config.toml
arch = "unet"
model = "class-conditioned image diffusion model"
dataset = "crops of objects in photos (Visual Genome)"
train_examples = 123503
image_size = 32
horizontal_flip = true
conditioning = "class"
objective = "edm"
cond_dim = 128
targets = ["object"]
num_classes = 300
cond_dropout = 0.1
norm = "groupnorm"
activation = "gelu"
weight_standardization = true
widths = [48, 96, 192, 192]
blocks_per_level = 2
scale_shift_norm = true
attention = true
upsampling = "nearest_conv"
init = "kaiming_normal"
residual_init = "scaled_by_depth"
optimizer = "soap"
beta2 = 0.95
lr = 0.0042
beta1 = 0.95
shampoo_beta = 0.95
eps = 1e-08
precondition_frequency = 50
max_precond_dim = 1024
merge_dims = true
one_sided = true
adamw_lr_other_params = 0.0018
grad_clip = 3.0
steps = 20300
batch_size = 64
epochs = 10.5
lr_schedule = "cosine"
final_lr_fraction = 0.01
warmup_steps = 600
weight_decay = 0.01
adamw_weight_decay_other_params = 0.01
Rows from block 7 of a small class-conditioned image diffusion model, named by matrix and row number. Rows with one number belong to one channel. Each number is 128 + 24 x the weight over its row's rms, rounded and kept within 0 to 255. All counts start at 0. Numbers have three digits each.
After each channel's rows are labels from the 100 images, of 14976 (inputs lightly noised), where the channel reaches its highest value: "patch colour" is the nearest of a few named colours to the mean colour under the peak. Only what is clearly more common there than usual is listed. The data: crops of objects in photos (Visual Genome).
# convs0: first 3x3 conv (model.mid.0.convs.0.weight, 192x192x3x3, standardized in use, each kernel summed), inputs 128-191
# convs1: second 3x3 conv (model.mid.0.convs.1.weight, 192x192x3x3, standardized in use, transposed, each kernel summed), outputs 128-191

convs0.70:112171138093117169093090152148124150102127153097098193128113115121133171089145078087121089125131120191112111115124132114129130113069105143104126121145106110141133130133123174109129128117128127
convs1.70:132134129105102138116108131130124132132140099129118172128119137123153105152136120112133116157113115165103116138091110118121146145115159105131144117155145133118093117151148120127155147126119185
patch colour: black

convs0.172:099179169173131079085083118082152195117113123105133104073121130113111102099134152084125136123114111121126100101080096118076128141090116110155107179118107076114131099117126133109112076146161104
convs1.172:113125147149151123145119142165152065135097149131172097128110150138120214146150149167132140094137145114144121112123157165153161140180118104111106119121180140112105110089127157164131141105119149
patch colour: pink

convs0.103:164145151099097129141149134114167149147103105129134155130139130095143116154157148121137143190136136165136123167173162106090093112139163141134131109091193120111157151131141140154183205116132118
convs1.103:086129140126129126130160136073148134137079103157112142129113080068122097131109106130155116150101183161099145146118135148148146156108144138138130135094156091151149124100117111124116148164134158
patch colour: black

convs0.116:134119145178127101117168127135138129108135112102115089137124109144127138084119129132135129169163095123192090136170155129170124138117133097166142136098122085108110142137110146138154134128137094
convs1.116:098145114163119147104111172091110075129138133146105110120117137146140158149115160113129112114050165103107143137075164164133119139131153147118132135158139130116121102110139138160112133191138105
patch colour: pink

convs0.146:144198122141150096111098108145129113109152168110143130111124123173089166093130103174101119129124105109151108112136105146157173123091111131103117147101154141143136131110065125100104100176142173
convs1.146:133124127108074148114106128128117140113130107117119177104114127103161140150149128106155135151138132148116102137116109122091145135138180111119152116158149136107113125150136146119126168110117176
patch colour: grey

convs0.150:114157133155153121113089150102088122142106143115112168151129091162098117134149079116148112132147140148100124121119082110129162158156093133145126132221134151113109131129096163118133123144109137
convs1.150:147124117119085117165129154132144102166111102145122163089137103104127089172159139082161141145115140142130108112128102121114168115157180157105155119147165151109100142143114142151106155128115162
patch colour: pink; white

convs0.81:190166077119141173129127107154137075126113131066123156158065151123128139164118119129138145158133142148182125122115097103136114168132125169130123096085146083107177115122136133131177150146161141
convs1.81:114150157108163097137098103100122165116107110129135156105137114170104120128162099152159121133144108149117134111136090111153138128111097134144122106102117129158159148130131163145112090108158134
patch colour: black

convs0.88:139145109133109128126086113126139131086167165112140123124111094139111161146108108166128162157125110123188119138135126115137151136096109142104108085090108119130117149119099130117127144178148110
convs1.88:131121126107075152131102127131118138104128105124121186127128130106172142158149131093153135142128115156118101123124109120113143136152187123119128116158148152110108112159133148141142163111117190
patch colour: brown

convs0.147:143149186143116148135124142120148155128112120122099166130113131113107129138165130085153056109129112191080135111119103081099117121109156128157154100185150085118151157134131149119136119119123148
convs1.147:119117136099137144099070118075079111121155172128090184150138130130114121101127111106116133128140111157103164156078106116140121148120121143163133101166136138167128106144108110125130132141131171
patch colour: black

convs0.114:090137116126132158115117100113121088116150114154157130066101128088117114181109174153116154106154153142141117140133147120138122098102114115101106149081155098097103119119139116118142153149151085
convs1.114:146157147127148103139153128136121099141134110129106171139120141164101157147138187103099122188123139146117149104114132128117122163174163128127143121133160215133139130106111108117113088091128126
patch colour: pink

convs0.186:169137094132129149155123120128112103144134093163113175160138147098153119122165120127139092082167124167116145163111086114148144114113139089081120116189074119116162120140106154148123154121118130
convs1.186:140135136101101112113142110127108192140133181105102175148143112189106131119130131127107130113096099183100119085137083101129141165099150154162170102158146113173137126125137105099132101135133186
patch colour: black

convs0.153:158195172109164082102105130151137113102142192106126118123124091134117154116134102156123127142128104131158123153088102124147191121128142079123107122116125168121153133125105137080143116176148138
convs1.153:122110125110076138146113123135119155126133108129123176109123128107144140146136125081155139122109129144119112145151112120106136138140173135118139121152177144111109140154151149109167140074117179
patch colour: brown; black

convs0.28:155103147129140120142118116128070133117135157112088151120146161096132121112148115086131116117090146153148096116087118109147122122160128089123104101116125126112136115120141159099120133120111135
convs1.28:098174123086086136109102078058089150122157166109095173131119084143133120130146160133078120158126131156083135176104147124106082131138118117162141112155077133151129113155180118102136139103150122
patch colour: black

convs0.66:127184095155114133138084143120118124107138162190128152152095153117143138130127125112139127095088144173134087130119134185118112110113105137129107117099106057107141112114098121109151145138164148
convs1.66:122116112195165083144148148123159126133134116125143104117159112119106161110110125105163164111121126104162116138135166153129143133087102127107110151090127130138111142069092136117130127145102103
patch colour: pink

convs0.38:099132117128161137142136117112111088133119125168112073134126143143142097103098176127091158126142161113131138102122095178116169135191128125158133169133164133112101146124129060136148101119107140
convs1.38:155101123141132127113156120141129143145116107124108153138088121127197103166147162096157104131163131125143090056138131125136135165117172136118122134175118090123124139109134119136118154123118177
patch colour: white

convs0.139:151172078172082162125159154124164148115137109121156130140147149119155140140116176127171117144144147101177153127123174117128150156091183140079125123139119133124097138138098186173089134140105113
convs1.139:158111145129147082164146134123139125141146105140130149074130075109092151166130123078170156079068131151118144129139143142163147131057160149118151109123168093141094101099134076131122166135104133
patch colour: pink

convs0.30:079096107135169131169126154124075092122131145157106106170136131133115094136108147116074161109140184083113128128106141179152150132167136096177127143119118164126183140126136073114120104133119119
convs1.30:164134128111131134112143134152128178112087130132122152146126127125159120182122119132122126102112119144121137129146100115116133129137150105116156120127195107178122151171107107113161117077123169
patch colour: yellow

convs0.37:114063128129147134145128121113093079127148120145116077131115132147120089126109098135122128111119155044135158140108115142160138120179126087201138121104113116112117120125137080112158119122121179
convs1.37:154130167103132139129080094141102117118129127093153086102125135148146169116134137148100155095133120138124134101136100101132113115145093122131137096109112161129134139139092177135119148127137112
patch colour: black

convs0.68:148107100152152116127117138157169118107134145125147184105127152124143181162146147172129124137108094120194092129160127165108132142125112114129114118145103095145151139123090140162126145146112105
convs1.68:141127093119082145145133131090110122132142123119112173138106115099122122169157161121141124123139147173109096104109121120114106147128133094116165100172155107111141129135108152132142183124126152
patch colour: black

convs0.128:115139141145148098123151131132110183144142105150136119159145151161152081130101084121125164122153151099117151153101127110150153130131146134161151168134140099074147125133158073158163122132118128
convs1.128:139104095171149114146175149142142132126130088143135136132135116138134148161124166090169088122120136121124117129107183163134108139105110117116146143092156124158115152082096142106116126145129080
patch colour: white; pink

convs0.3:137104132101117135127160116107135120120089097128119125086145157130128112117104167126090110088106148099079178069126086143106102123179150128131123117141148116128141102121147113145110155109144137
convs1.3:098133174094162142106088149088072122108148167097093134133116123093150168112116097130087108112129118141122135133110133122130140113107085121122149096130138129116131139146102102131132099113147158
patch colour: black

convs0.152:143143132154150110090080135167107097105154180171113151098141119122117148073125091166135138128147130130127119122089125131183181124116131058132117154132123149113194144126087128082094125127101157
convs1.152:148183142107074154122098139100107103136135133122123173130132142131173116115165141140121099139097142148094132142112094111131120155178137178146155126177169142118121133144159117154154129123135156
patch colour: black

convs0.61:075116089107127131116127132136169161129180142086181135104119091122149139122130164126103114125143103134152131116138163140092126133079158131105118098148155113124122100116151106112119109143107122
convs1.61:113162127133110120134111099124143147117089116116125135128142114190158177109118097106157132135117121161149087116161150129162157123129139089118117129099119095127143119108127122099115138134112106
patch colour: pink

convs0.149:115157147075152110101087116112124116111131141128112094137125089153096148094090101145086150126106112061157138111099103148137167121124090117122115137104101148161098115108104046118113079158137148
convs1.149:123131156118074113117111138102133164127130100130114174135113099144099119144149129107136130139138166158087136132138122099142161150126177112140154135155114116099124142147128097121131133109115148
patch colour: white

convs0.154:117211128112103157140150102097141093128160112124136110107127123112120149120124172101078092115143099118135116137175138128067093127104123174114121123138108087118105128121091138159108170133132107
convs1.154:127108151099140181134098113147107157127141185100138105124135129121116132129088056160109123091124105115145146151145088117144121065124054126128143130133128130154129114111081141148148135141130093
patch colour: black

convs0.40:149106122140125150154147119170126100128129083128153131145129162126129106119138142089167142103145157097107148150174113156117104129131134101151114146121115130160154137152131124169148118106123124
convs1.40:115102134116113120144110107172128104112073122139148144101175096109130129136149132114163164097150174138142115117114098143110152120131181085118111116107165113100084141111155090123133140162119179
patch colour: pink

convs0.164:151113203098135144133145124158111089136100141136094119111144147122178104104139101122149127075120146111138132108107126130136125118135118096143117119140103168184140134129126123100116113098102156
convs1.164:104128117109133183123088134133093156139170189099128146146126151131112108112132126155084126125161121148107170156140089108145109106102112112152133127189130138127102140143105103135138095113109113
patch colour: black

convs0.87:133126139094143132148115120094087156117135104153166110150137084116144076128121097097112100100140131101168109123144104139151089114187139122124138143180115100105162151141099136139128097138139116
convs1.87:100133102175165083120150160122142142123135115160165135124131095102153170140140135143167167098104167134162086152114139149131136115075126134104132152112129119102079127094098120129120115138109154
patch colour: pink

convs0.136:168115110149140102120130125125162158118131145150160128150135093129149168128139169134142152149122141141184122118154175125141165134091144128116124159135113202144099123121109179135104111119080135
convs1.136:144146105178129090157182154141176123138124090132164105132108140179119123125165151156127166178138118121159123115127154134139173170135117121129104176126117111123167102128137138140109143164106106
patch colour: pink

convs0.91:087103186119136119115089136103072132101190155087160123111114125149118160138120085142133132092150100170159110145137099057104176111069126127122134109130098111118143145120072147140100111172112113
convs1.91:124101156102114140120128129138152159102137135124146117131135125090134143109112073120147145093148167163130130126124141116123101071087119078112154137098167103138105127144100112119135143137102164
patch colour: brown