python train.py --dataset="crops of objects in photos (Visual Genome)" --blocks_per_level=2 --attention=true --upsampling="nearest_conv" --init="kaiming_normal" --optimizer="soap" --beta2=0.95 --epochs=10.5
Rows from block 4 of a small class-conditioned image diffusion model, named by matrix and row number. Rows with one number belong to one channel. Each number is 128 + 24 x the weight over its row's rms, rounded and kept within 0 to 255. All counts start at 0. After the name is the row's rms in percent of the matrix's.
After each channel's rows are labels from the 100 images, of 14976 (inputs lightly noised), where the channel reaches its highest value: "patch colour" is the nearest of a few named colours to the mean colour under the peak. Only what is clearly more common there than usual is listed. The data: crops of objects in photos (Visual Genome). In brackets: how many of the 100, against the usual share in percent.
# convs0: first 3x3 conv (model.enc.2.0.convs.0.weight, 192x192x3x3, standardized in use, each kernel summed), inputs 96-191
# convs1: second 3x3 conv (model.enc.2.0.convs.1.weight, 192x192x3x3, standardized in use, transposed, each kernel summed), outputs 96-191

convs0.23 125 [127 112 135  93 123 137 173 105 130 137 156 130 102 153  96 138 130  97 130 126 128 141 159 149 109 127 140 106 157 125  88 152 128 113 122 140 141 118 164 139  86 147 154 154 117 141 102 110 112  79 139  98  82 112 116 103 169 167 108 103 170 130 126 134 167  81 127 119  83  85 110  99 116 102 107 146 101 142 119 122 116 114 109  89 119  98 112  75 124 147 117 104 120 105 146  88]
convs1.23 082 [135  96 121 122 124 138 153 128 126 123 110  83 133 123 123 132 147 141 145 102  90 127 135 130 112 120 130  10 129 126  92 118 148 111 114  99 130 143 138 142 142 114 139 156 102 127  99 138 125 129 110 109 108 125 146 118 118 137 129 129 153 158 132 165 126 119 110 123 137 113 100 138 228 107 148 121 124 158  91 114  96 115 139 120 140 117  78 124 102 133 100 121 132 100 163 136]
patch colour: pink (30 vs 9.3); white (25 vs 5.3)

convs0.54 108 [147 113 172  85 166 100 104 115 148 104 118 138 149 117 117 167 157 131 142  86 100 120  73 149 150 106 106 146 144 138 105 142 131 111  88 152  89 107 109  60  88 152 176 133 116 115 109 131 206 127  81 135 128 139 116 160 127 132 125 149 183 108 122 104 120 121 104 154 144 169 146 152 118 145 105 149 130  82  98 130 150 132 134 149 136 164 124 112 164 115 147 115 166 124 111 104]
convs1.54 124 [145 147 149 138 133 126 106 154 144 131 145 140 119 148 114 124 150 162  98 143 146  95 107 123  71 121 171 165 103 121 149 137 139 106 143 122  80 101 143 165 134 141 143 130 148 149 150  98 112 139 108 112 164 134 125 131 120 115  94 146 150 126 146  96 113 136 132 123 134  53 124 139  95 164 130 129 127 103 105 117 145 150 155 144 131 100 157 139 108 117 146 109 114 123  95 173]
patch colour: white (33 vs 5.3); pink (25 vs 9.3)

convs0.13 094 [ 96 110 104 129 162 118 143 140  99 119 143 114 121 165 105 119 136 115  97 125 141 123 133  98 157 153 152 141 134 122 108 162  89 110 106 127 133 101 161 165  99 181 150 114 152 168 153 123 138 108 105 122 132 173 139 110 138 147 147 171 129 173 127 193 115  90 131 150 136 136 169 134  97 143 128 159 126 127 125 164 119 145 130 168 122 137  92  89 122 170 178 149 146 101 137 124]
convs1.13 079 [123 140 126 123 109 109 112 115 123 178 123 142 150 136 123 115 147 138 150 145 118 148 113 139 141 196 121 206 109 111 139 204  81 173 118 117 132 116 159 108 103 181 162 146 122 153  78  79 109 152 138 145 125 141 129 116 137  98 106 128 134  99 121 129 156 140 118 104 105 162 115 121  63 146  85 146 135 103 126 115  97 103  96 122 115 151 114 156 158 111 167  73 131 110 139  99]
patch colour: green (30 vs 0.7)

convs0.142 083 [139 112 152 135  51 130 126 146  90 133 139 120 107 142 165 111 129 107 122 167 168 156 130 138 141 143 111 155 111 110 148 127 125 102 135 144 190 155 131 144 163 117  82  99  82 157 165 108 117 143 123 156 144 135 139 120 150 130 147 123  82 119 150 164 120 134 183 110 112 103 123 120 140 125  75 103  75 109 154 114 127 129  89 121  96 143 103 102  83 120 114 137 108 145 172 136]
convs1.142 061 [ 79 155 149 162 105 147 117 155 141 141 139 167 130 123 134 119 136 107 145 120 106 115 150 140 145 162 104 232 144 143 147 137 145 100 123 107 138 108 126 137 133 197 117 144 123 102 134 116 115 119 157 133 119 129 141 144  97 117 136 141 130 125 133 145 136  86 111 131 136 156 141 157  40 122  57 105 156  91 113 120 144 143 133 113 115 144 115 109 129 106 193 132 175 101 159 108]
patch colour: black (92 vs 13.6)

convs0.21 126 [112 123 121 115  91 147 142 157  88 169  90 137  90 133 121 117 127 121  95 117 108 186 137 135 110 139 178 116 114 139 153 162  85 142 149 112 159 134 138 137 141 119 133 116 101 120 152 146 111 135 138 134 151 132 183 125 131 150 141 166 114 123 109 143 137  88 140 114 155  98 141  85 112 140 127  95 119 169 180 138 168 146 137 134  96 127 127 153 116 133 147 113 160 111 127 140]
convs1.21 138 [118 131 130 113 174 148 117 123 102 109 112 102 128 137 143 132 103 108 145 136 113 164 115 116 153 105 129 138 141 127 123 163 131 127 161 125 122  87 113 147  97 126 155  67 169  86 136 133 138  86 165 148 118  95 155 137 114 165 120 154 116 141  93  95 109  65 146 119 128 161 164 142 145  79 162 130 123 125 104 139 147 103 147 150  84 137  95 172 159 136  90 122 143 117 136  99]
patch colour: blue (30 vs 0.6)

convs0.132 120 [120 116 135 135 160 108 111 142 150 115 118 137 116 113 163 160 129 130 105 132 126 125 103 120 172 137 135 144 128 114 120  97 121 117 149 125 144 142 123  92 156 124 126 134 157 149 190 137 122 115 193 182 161 129 133 152 106  88 127 129 114 135 168 125  95 116 119 106 136 140 161 146  95 125 116 108 115  84 157 133 159 153 166 141 141 148 116 107 127 154 151 138 149 112 130 137]
convs1.132 112 [126 132 112 131 114 116 122 148 142 127 153 141 133 177 119 105 133 128 114 131 121  73 132  84 149 128 167 177  95 128 127 126  74  82 120 115 130 129  98  91 137 165 128  96 128 117 146 127 175 158  97 112 166 137 145 153 135  94 119 151 143  93 120 112 141 132 122 135 121  92  90  89  98 139 103 122 140 105 137 123 148 136 104 134 144 156 150 107 133 129 137  88  78 160 104 137]
patch colour: white (51 vs 5.3)

convs0.60 080 [155 108 110 116 187 150 104 112 160 109 138 144 150 137 124 152 125 117 113  95 132 112  91 125 104  79 133 126 139 121  96 120 167 123 127 129 104 136 124 117  69 124 185 152 178 124 110 129 136  86  94 139  90 163  90  97 115 172  91 123 169 110 133 128 106 130  90 145 109 148 140 164 124 116  85  71 147 132 121 133 126  99 157 137 130 124 139 109 133 103 105 116 142 109  90  99]
convs1.60 064 [ 90 140 143 143 133 150 115 128 135 148 122 141 130 143 128 139 126 123 158 152 131 124 146 142 149 137 102 231 135 131 137 102 139 148 125 120 130  99 127 114 128 198 113 142 123 103 119 116  86 144 157 123 120 119 139 159 110  98 128 155 102 110 134 134 133  96 105 149 126 149 147 151  41 123  59 112  95  77 120 133 121 109 140 122 148 121 111 129 125 137 194 132 170 104 102 135]
patch colour: brown (62 vs 33.5)

convs0.34 095 [ 76 146 123 131 132 126 123 123  86 110 109 101 107 150 117 184 130 120  97 142  83 199 158 118 116 131 105 134 162 172 105 149 121 142 165 100 141 128 150 126 120 164 146 149 117 126 136 123 149  94 190 156 131 138 135 113 203 163  99 123 149 114 135 152 140 108  96 135 162 115 118 100 113 101 133 132 127 166 159  96 111 117 168 124 138 131 138  87  91 154 146 147 120 115 166 103]
convs1.34 120 [184 109  97 155 110 139 115 144 155 160 130 152 116 138 121 138 106 113 116 150 114 136 122 142  98 127 147 174 111 104 134 124 116 138 157  96  77 110  98 104  73 156 100 153 145  73 123 136 130 129 145 127 153 124 124 130 139 133 175 132 152 140 111 116 110 145 154 124 151  98 141 148  93 113 130  78 162 119 188 148 136 160 197 146 119 102 140 135 151 119 154 169 142  80 125 132]
patch colour: cyan (38 vs 0.9)

convs0.116 111 [134 150 120 143 123 130  77 145 138 124 143 146 129  91 171 135 152 114 134  85 152 130  92 151 109 102 156 129 142 120 136 133 174 104 135 110 122 103 119 109 113 179 134 116 168 122 137 125 125 102 124 135 139 124 105 122 114 132 140 132 135  89 220 140 144  88 100 112 118 110 127 168  94 105  75 103 165 120 146 111 148 131 123 130 124 143 108 106 157 124 142 130 116  97 148 108]
convs1.116 098 [102 148 121  90 121 117 137 119 171 140 172 141 161 112 136 152 125 134 178 135  85  84 154  98 129 157 137 188 123 139 166 119  98 127 122 169  81 109 110 126 146 170 162 136 139 103 133  75 157 141 126 102 144 173 146 168 163 133 101 147 141 109 136  89 126 108 137 120  86 118 155 131  83 137 136 147  84 100  89 113  81 129 149  87 110 121 155  97 124 138 159  77 121 142 107 122]
patch colour: orange (48 vs 1.2)

convs0.39 105 [111 134 100 119 150 112 131 126 143  93 159 117 141 101 155 111 115  79 117 145 176 114 116 135 134 149 148 118 136 114 103  87 222 106 131 103 162 108 138 132 113 134 158 106 150 162 127 100 125  91 169 124 122 141 114  89 144  97  84 124 147 162 169 167 155  94 125 124  87 104 137 158 120 100 155 169  98 118 134 159 134 127 138 130 117 113 106 102 169 139 132 114 141  96 174 149]
convs1.39 106 [159 113 137 161 138 177 167 101  95 113 159 141 125  98 102 126 154  87 154 157 104 100 159 124 154 168 120 168 115 141 104 155 119 132 148 113 133  97 108 138 130 161  94  92 116  92 127 126 128 189 138 122  80 128 118 113 154 122 106 137 102 118 135 127 156 124 132 156 152 149 136 118 104 118 143 168 134 137 102 128  98 126 156 119 129 123 138 171 152 132 151  76 119 149 155 105]
patch colour: orange (47 vs 1.2)

convs0.17 094 [105 133 136  92 116 121 156 170 122 159 115 125 104 153  93  67 121 116 155 138  89 190 148 126 138 143 138 115 114 143 144 150  91 166 115 134 152  99 137 165 166 117 134 105  84 114 102  96 117 138  76  78 144 136 159  78 163 120 138 116 100 118 103 116 104 118 130 135 148 125 107 104 138 120 199 165 117 162 103 109 143 110 103 123 107 134 123 151 106 112 119  96 153 168 109 119]
convs1.17 081 [116 135 129 108 144 117  98 133 116 112 114  90 119 140 129 110 127 101 136 101 148 155 142 133 125 131 123   8 120 118 138  79 152 109 100 125 136 121 148 146 149  58 115 155 121 142 165 131  80 110 156 157 111  85 138 118 112 113 127 122 141 123 146 135  88 101 132 110 114 156 151 151 180 127 134 102  91 141 111 148 129 118 110 167 106 135 105 121  77 133 118 163 121 149 125 131]
patch colour: grey (62 vs 33.8)

convs0.15 107 [106 128 186 123 131 117 145 175 134 110 131  96 106 101 137 114 116 149 164 182  87 123 148  96 167 148  76 153 119 145 118 104 105 140 178 128 151 177 103 109 167 137 123 122 156 152 173 108 128 116 152 125 127 142 157 136 127 111 141 133  83 175 145 151 114 157 157 125 125 143 138 142 139 129 164 183 127 108 150 146 141 138 140 145 137 155 110 142 108 127 150 147 156 155 139 134]
convs1.15 098 [176 116 122 143 118 145 149 157 147 131 127 115 110 123 136  80 101 107 111 139 136 152  93 129 135 127 100 160  96  91  91 128  92 177  89 139 172  93 103 147 159 107 100 117 117 153 104 145  87  87 113 119 145 176  94 125 151 131 141 116 119 120 130 142 147 146 135 182 134 148 140 126 113 109  74 172 113 184 104 138 127 123 126 103 172 113 131 157 160 113  70 138 119 148 161 162]
patch colour: white (31 vs 5.3)

convs0.50 138 [122 151 128 111 147 123 116 101 159 106 141 129 147 107 156 117 123 128 128 132 148 109 114 146 142 142 104 125 124 100  79 124 213  74 109 118  91 113 114 119 117 153 137 101 141 121 126 100 111 111 130 119 101 120 104 124 137 131 134 134 124 126 184 171 195 123  92 145 122 147 131 162 124 128 136 154 123 107 129 169 136 111  96  97 113 113 106 118 135 100 129  87 113 104 120 134]
convs1.50 120 [163 143 121  87 109 138 150 156 150 131 112 130 151 143 156 121 165 119  85 156 154 127 145 120 105 158 156 168 153 119 123 121 115 129 183 149 146  68 124 136 155 157 154  97 112 113 126 160 186 139  91 114 112 114 135 141 121 134 120 106 147 125 148 120 189 157 155 147  96 100 122 149 123 140 206 152 122 128 111 110 108  90 140 120 118 155 158 136 136 157 114 138 150 172 127 164]
patch colour: orange (53 vs 1.2)

convs0.78 139 [110  75 116 120  90 139 101 149  89 148  97 136 115 143 123 153  91 144 136 122  87 177 126 124 116 133 187 113 113 188 102 122 118 135 133 155 105 153 102  78 138 133 135 159 108 117 141 117 129 119 147 151 190 162 154 133 123 108 117 149 102 122 107  90 128 134 107 120 133 130 151 113 111 114 159 108 125 158 131 116 178 142 129 141 139 185 103 166 132  94 134 127 135 132 135 122]
convs1.78 132 [149 117 124 162 128 102 154 163 137 163 111 150 106 120 119 145  89 175 121 117 134 166 133 156  98 152 181 174 147 145 150 156 120 151 175 131 109 135 128  91 126 166 158 129 149 134 133 145 134 153 123 165 147 119 158 154 136 131 137 143 137 129 170 117 155 156 134 126 136 109 171 170 112 122 166 114 166 194 187 120  92 136 124 163 112 145 161 154 138 114 141  87 112 149 126 154]
patch colour: cyan (50 vs 0.9)

convs0.167 096 [125 154 119 123 159 117 107 108  78 122  74 154 144 139 124 113 182 140  85 137 137 116  81  74 125  92 144 161 141 144  94 115  91 149 109 134 155 133 121 141 105 176 120 159 129  90 106 153 143 111 130 135 131 163 153 143 136 107 129 128 138 134  95 147 103 126 123 117 129 175 157 147 105  98 127 136 135 121 121 146 112 174 155 140 107 134 163 126 100 168 155 101 159 107 123 166]
convs1.167 102 [117 141 138 162 112 109 133 167 138 131 105 139 134 155 119 124 125 125 133 119  94  86 108 120 100 104 157 184 133 128 149 172 107 107 160 122 100 162 105 130 119 161 134 175 154 110 107 103 127 173  91  97 136 180 137 101 136 129 134 122 107 120 104 156 148 176 126 143 116  94  83 131  76 109 116 164 155  98 113 159 122 151 132 126 165 112 129  97 115 138 150 145 187 108 103 124]
patch colour: pink (28 vs 9.3)

convs0.172 101 [142  54  85 103 128  91 102 116 121 157 154 172 145  95 131 114 130 116 123 126 164 129 109  92 132 103 164 129 101 129 126 104 126 119  95 129 125 131 118 135 113 107 131 122 113 114 137 117 139 150 124 140 135 154 133 182 102  83 122 116 128 150 151 130 114 159 142  91 123 165 144 135 143 116 137 136 160 113 133 119 178 148 107  98 181 121 158 126 152 114 106 117 184 154 109 125]
convs1.172 115 [172 109 125 136 142 110 146 160 152 101 132 135 136  94  99  85 156 148  95 159 125 126 104 106 128 138 132 145 135 103 142 139 118 155 179 125 124 107 112 136 123 130 112 116 168 120 100 145 167 121  96 121 193 170 101 135 150  81 132 101 110 121 133 136 114 173 135 106 148 101 134 116 107 131 135 129 172 132 149 104 134 140 162 122 132 115 136 152 184 127 101 135 145 148 139 180]
patch colour: pink (33 vs 9.3)

convs0.102 080 [111 118 127 167 111 139 168 138  93 158  81 116 158 167 112 152 112 163 120 120 157 131 127 132 128 143 121 142 106 136 128 120 114 141 159 100 157  66 110 140 168 119  76 103 143 161 133 124 144 153 121 147 138 106 125  87 140 150 153 112 100 117  83 115  65  93 135 151 165 107 103 127 153 134 151 122 123 136 141 128 123  95 142 136  65 138 139 156 119 119 118 133 107 129  96 112]
convs1.102 089 [136 156 116  90 118 144 134 136 138 146 136 125 121 149 114 120 135 111 148 131 133 144 124 119 129 134  84 123 149 103 175 135  97 147 135 119 186 137  77 110 127  75 143 113 126 125 132 120 115 108 116 122 124 116 107 144 126 113 116 134 126 117 123 118 128 133 119 159  94 140 120 133 163 122 121  99 153 146 135 122 104 142 149 147 126 127 140 104 100 117 116 165 167 142 153 152]
patch colour: grey (65 vs 33.8)

convs0.35 106 [ 96 136 114 130 114 157 123 166  80 144 144 123 135 147 146 133 105  89  84 152 121 129  93 110 110  95 136 158 151  96 132 163 111 135 142  95 152 117 144 106 140 116 116 141 153  97 152 150 110 151 156 151 132 162 129  98 166 119 133 163 161 134 109 133 171  95 155 143 155 131 138 143 126 134 123 159 141 148 164 108 147 120 140 167 111 114 116 163 100 182 115 132 143 123 173 131]
convs1.35 161 [125 122 159 126 133 113 133 121 159  98 164 118 134 116 171 126 126 116  98 139 169 163 131 139 139 120 177 158 119 127  94 123 195 142  99 119  79 116 158 144  99 135 139 125 169 107 154 109 148  82 170 100 103 130 115 135 127 128 130  83  97 156 169 128 110 132 157 116 129 128 155 114 127  84 121 110 104 133 127 100 140 119 110 118 129 149 149 135 127 157 120 147 144 108  95 144]
patch colour: black (93 vs 13.6)

convs0.137 108 [106 130 168 163  94 152 127 125  83 130 132 136 160  93 134 129 122 155 120 127 143 151 114 109 160 174  96 162 170 141 119 146  78 125 146 116 146 147 152 127 100 118 106 116 133 126 137 174 142 139 124 157 166 117 132 148 127 147 166 137 117 101 142 159 143 115 137 140 147 131 142 126 115 142 103 118  98 119 177 118 123 136 132 161 109 121 143  98 132 132 139 140  98 111 178 155]
convs1.137 118 [134  91 142 122 101 145 135 136 109 110 118 172 140 156 159 138 133  79 119 171 133 137 147 129 165 111 100 130 130 162 152 119 109 136 153 111 162 150 150 178 137 117 161  85  93 136 129 129 119  89 169 130 103 132 146 116 138 159  52 120 145 122 110  87  95 115 128 160 118 150 147 106 165  85 149 139 144 132 144  89 137 125 113 118 104  94 111 136 129 136 136 118 150 115 147 100]
patch colour: black (61 vs 13.6)

convs0.45 106 [115 160  65 107 123 135 137 112 103 162 158 111 151 125 136 156 105  93 114 108 193 137 127 114 110 147 129 121 177 118 113 143 138  96 107 118 131  55 167 141 132 130 127 128 137 124 119 105 145 133 101 114 104 194 125 113 122 132 129 128 132 141 117 148 123 101 178 127 106 109 155 137 155 104  81 127 108 101 134 109 140  87 133 118  77 139 127 125 136 161 124 106 165  98 177 133]
convs1.45 106 [131  84 134 160 134 140 125 118 104 106 128 118 118 119 135 123 137  96  82 146 140 157 114 127 127 116 155  91 137 134  80  97 182 126 152 106 103 148 142 153  93 104 148  77 131 107 102 115 135  90 141 114  93  92 152 135 105 142 118  96 115 126 122 124 108 119 131 122 122 129 127  91 203  78 165 115 112 145 177 118 109 124 102 120 104  90 105 136 126 157  71 113 126  74 121 130]
patch colour: black (81 vs 13.6)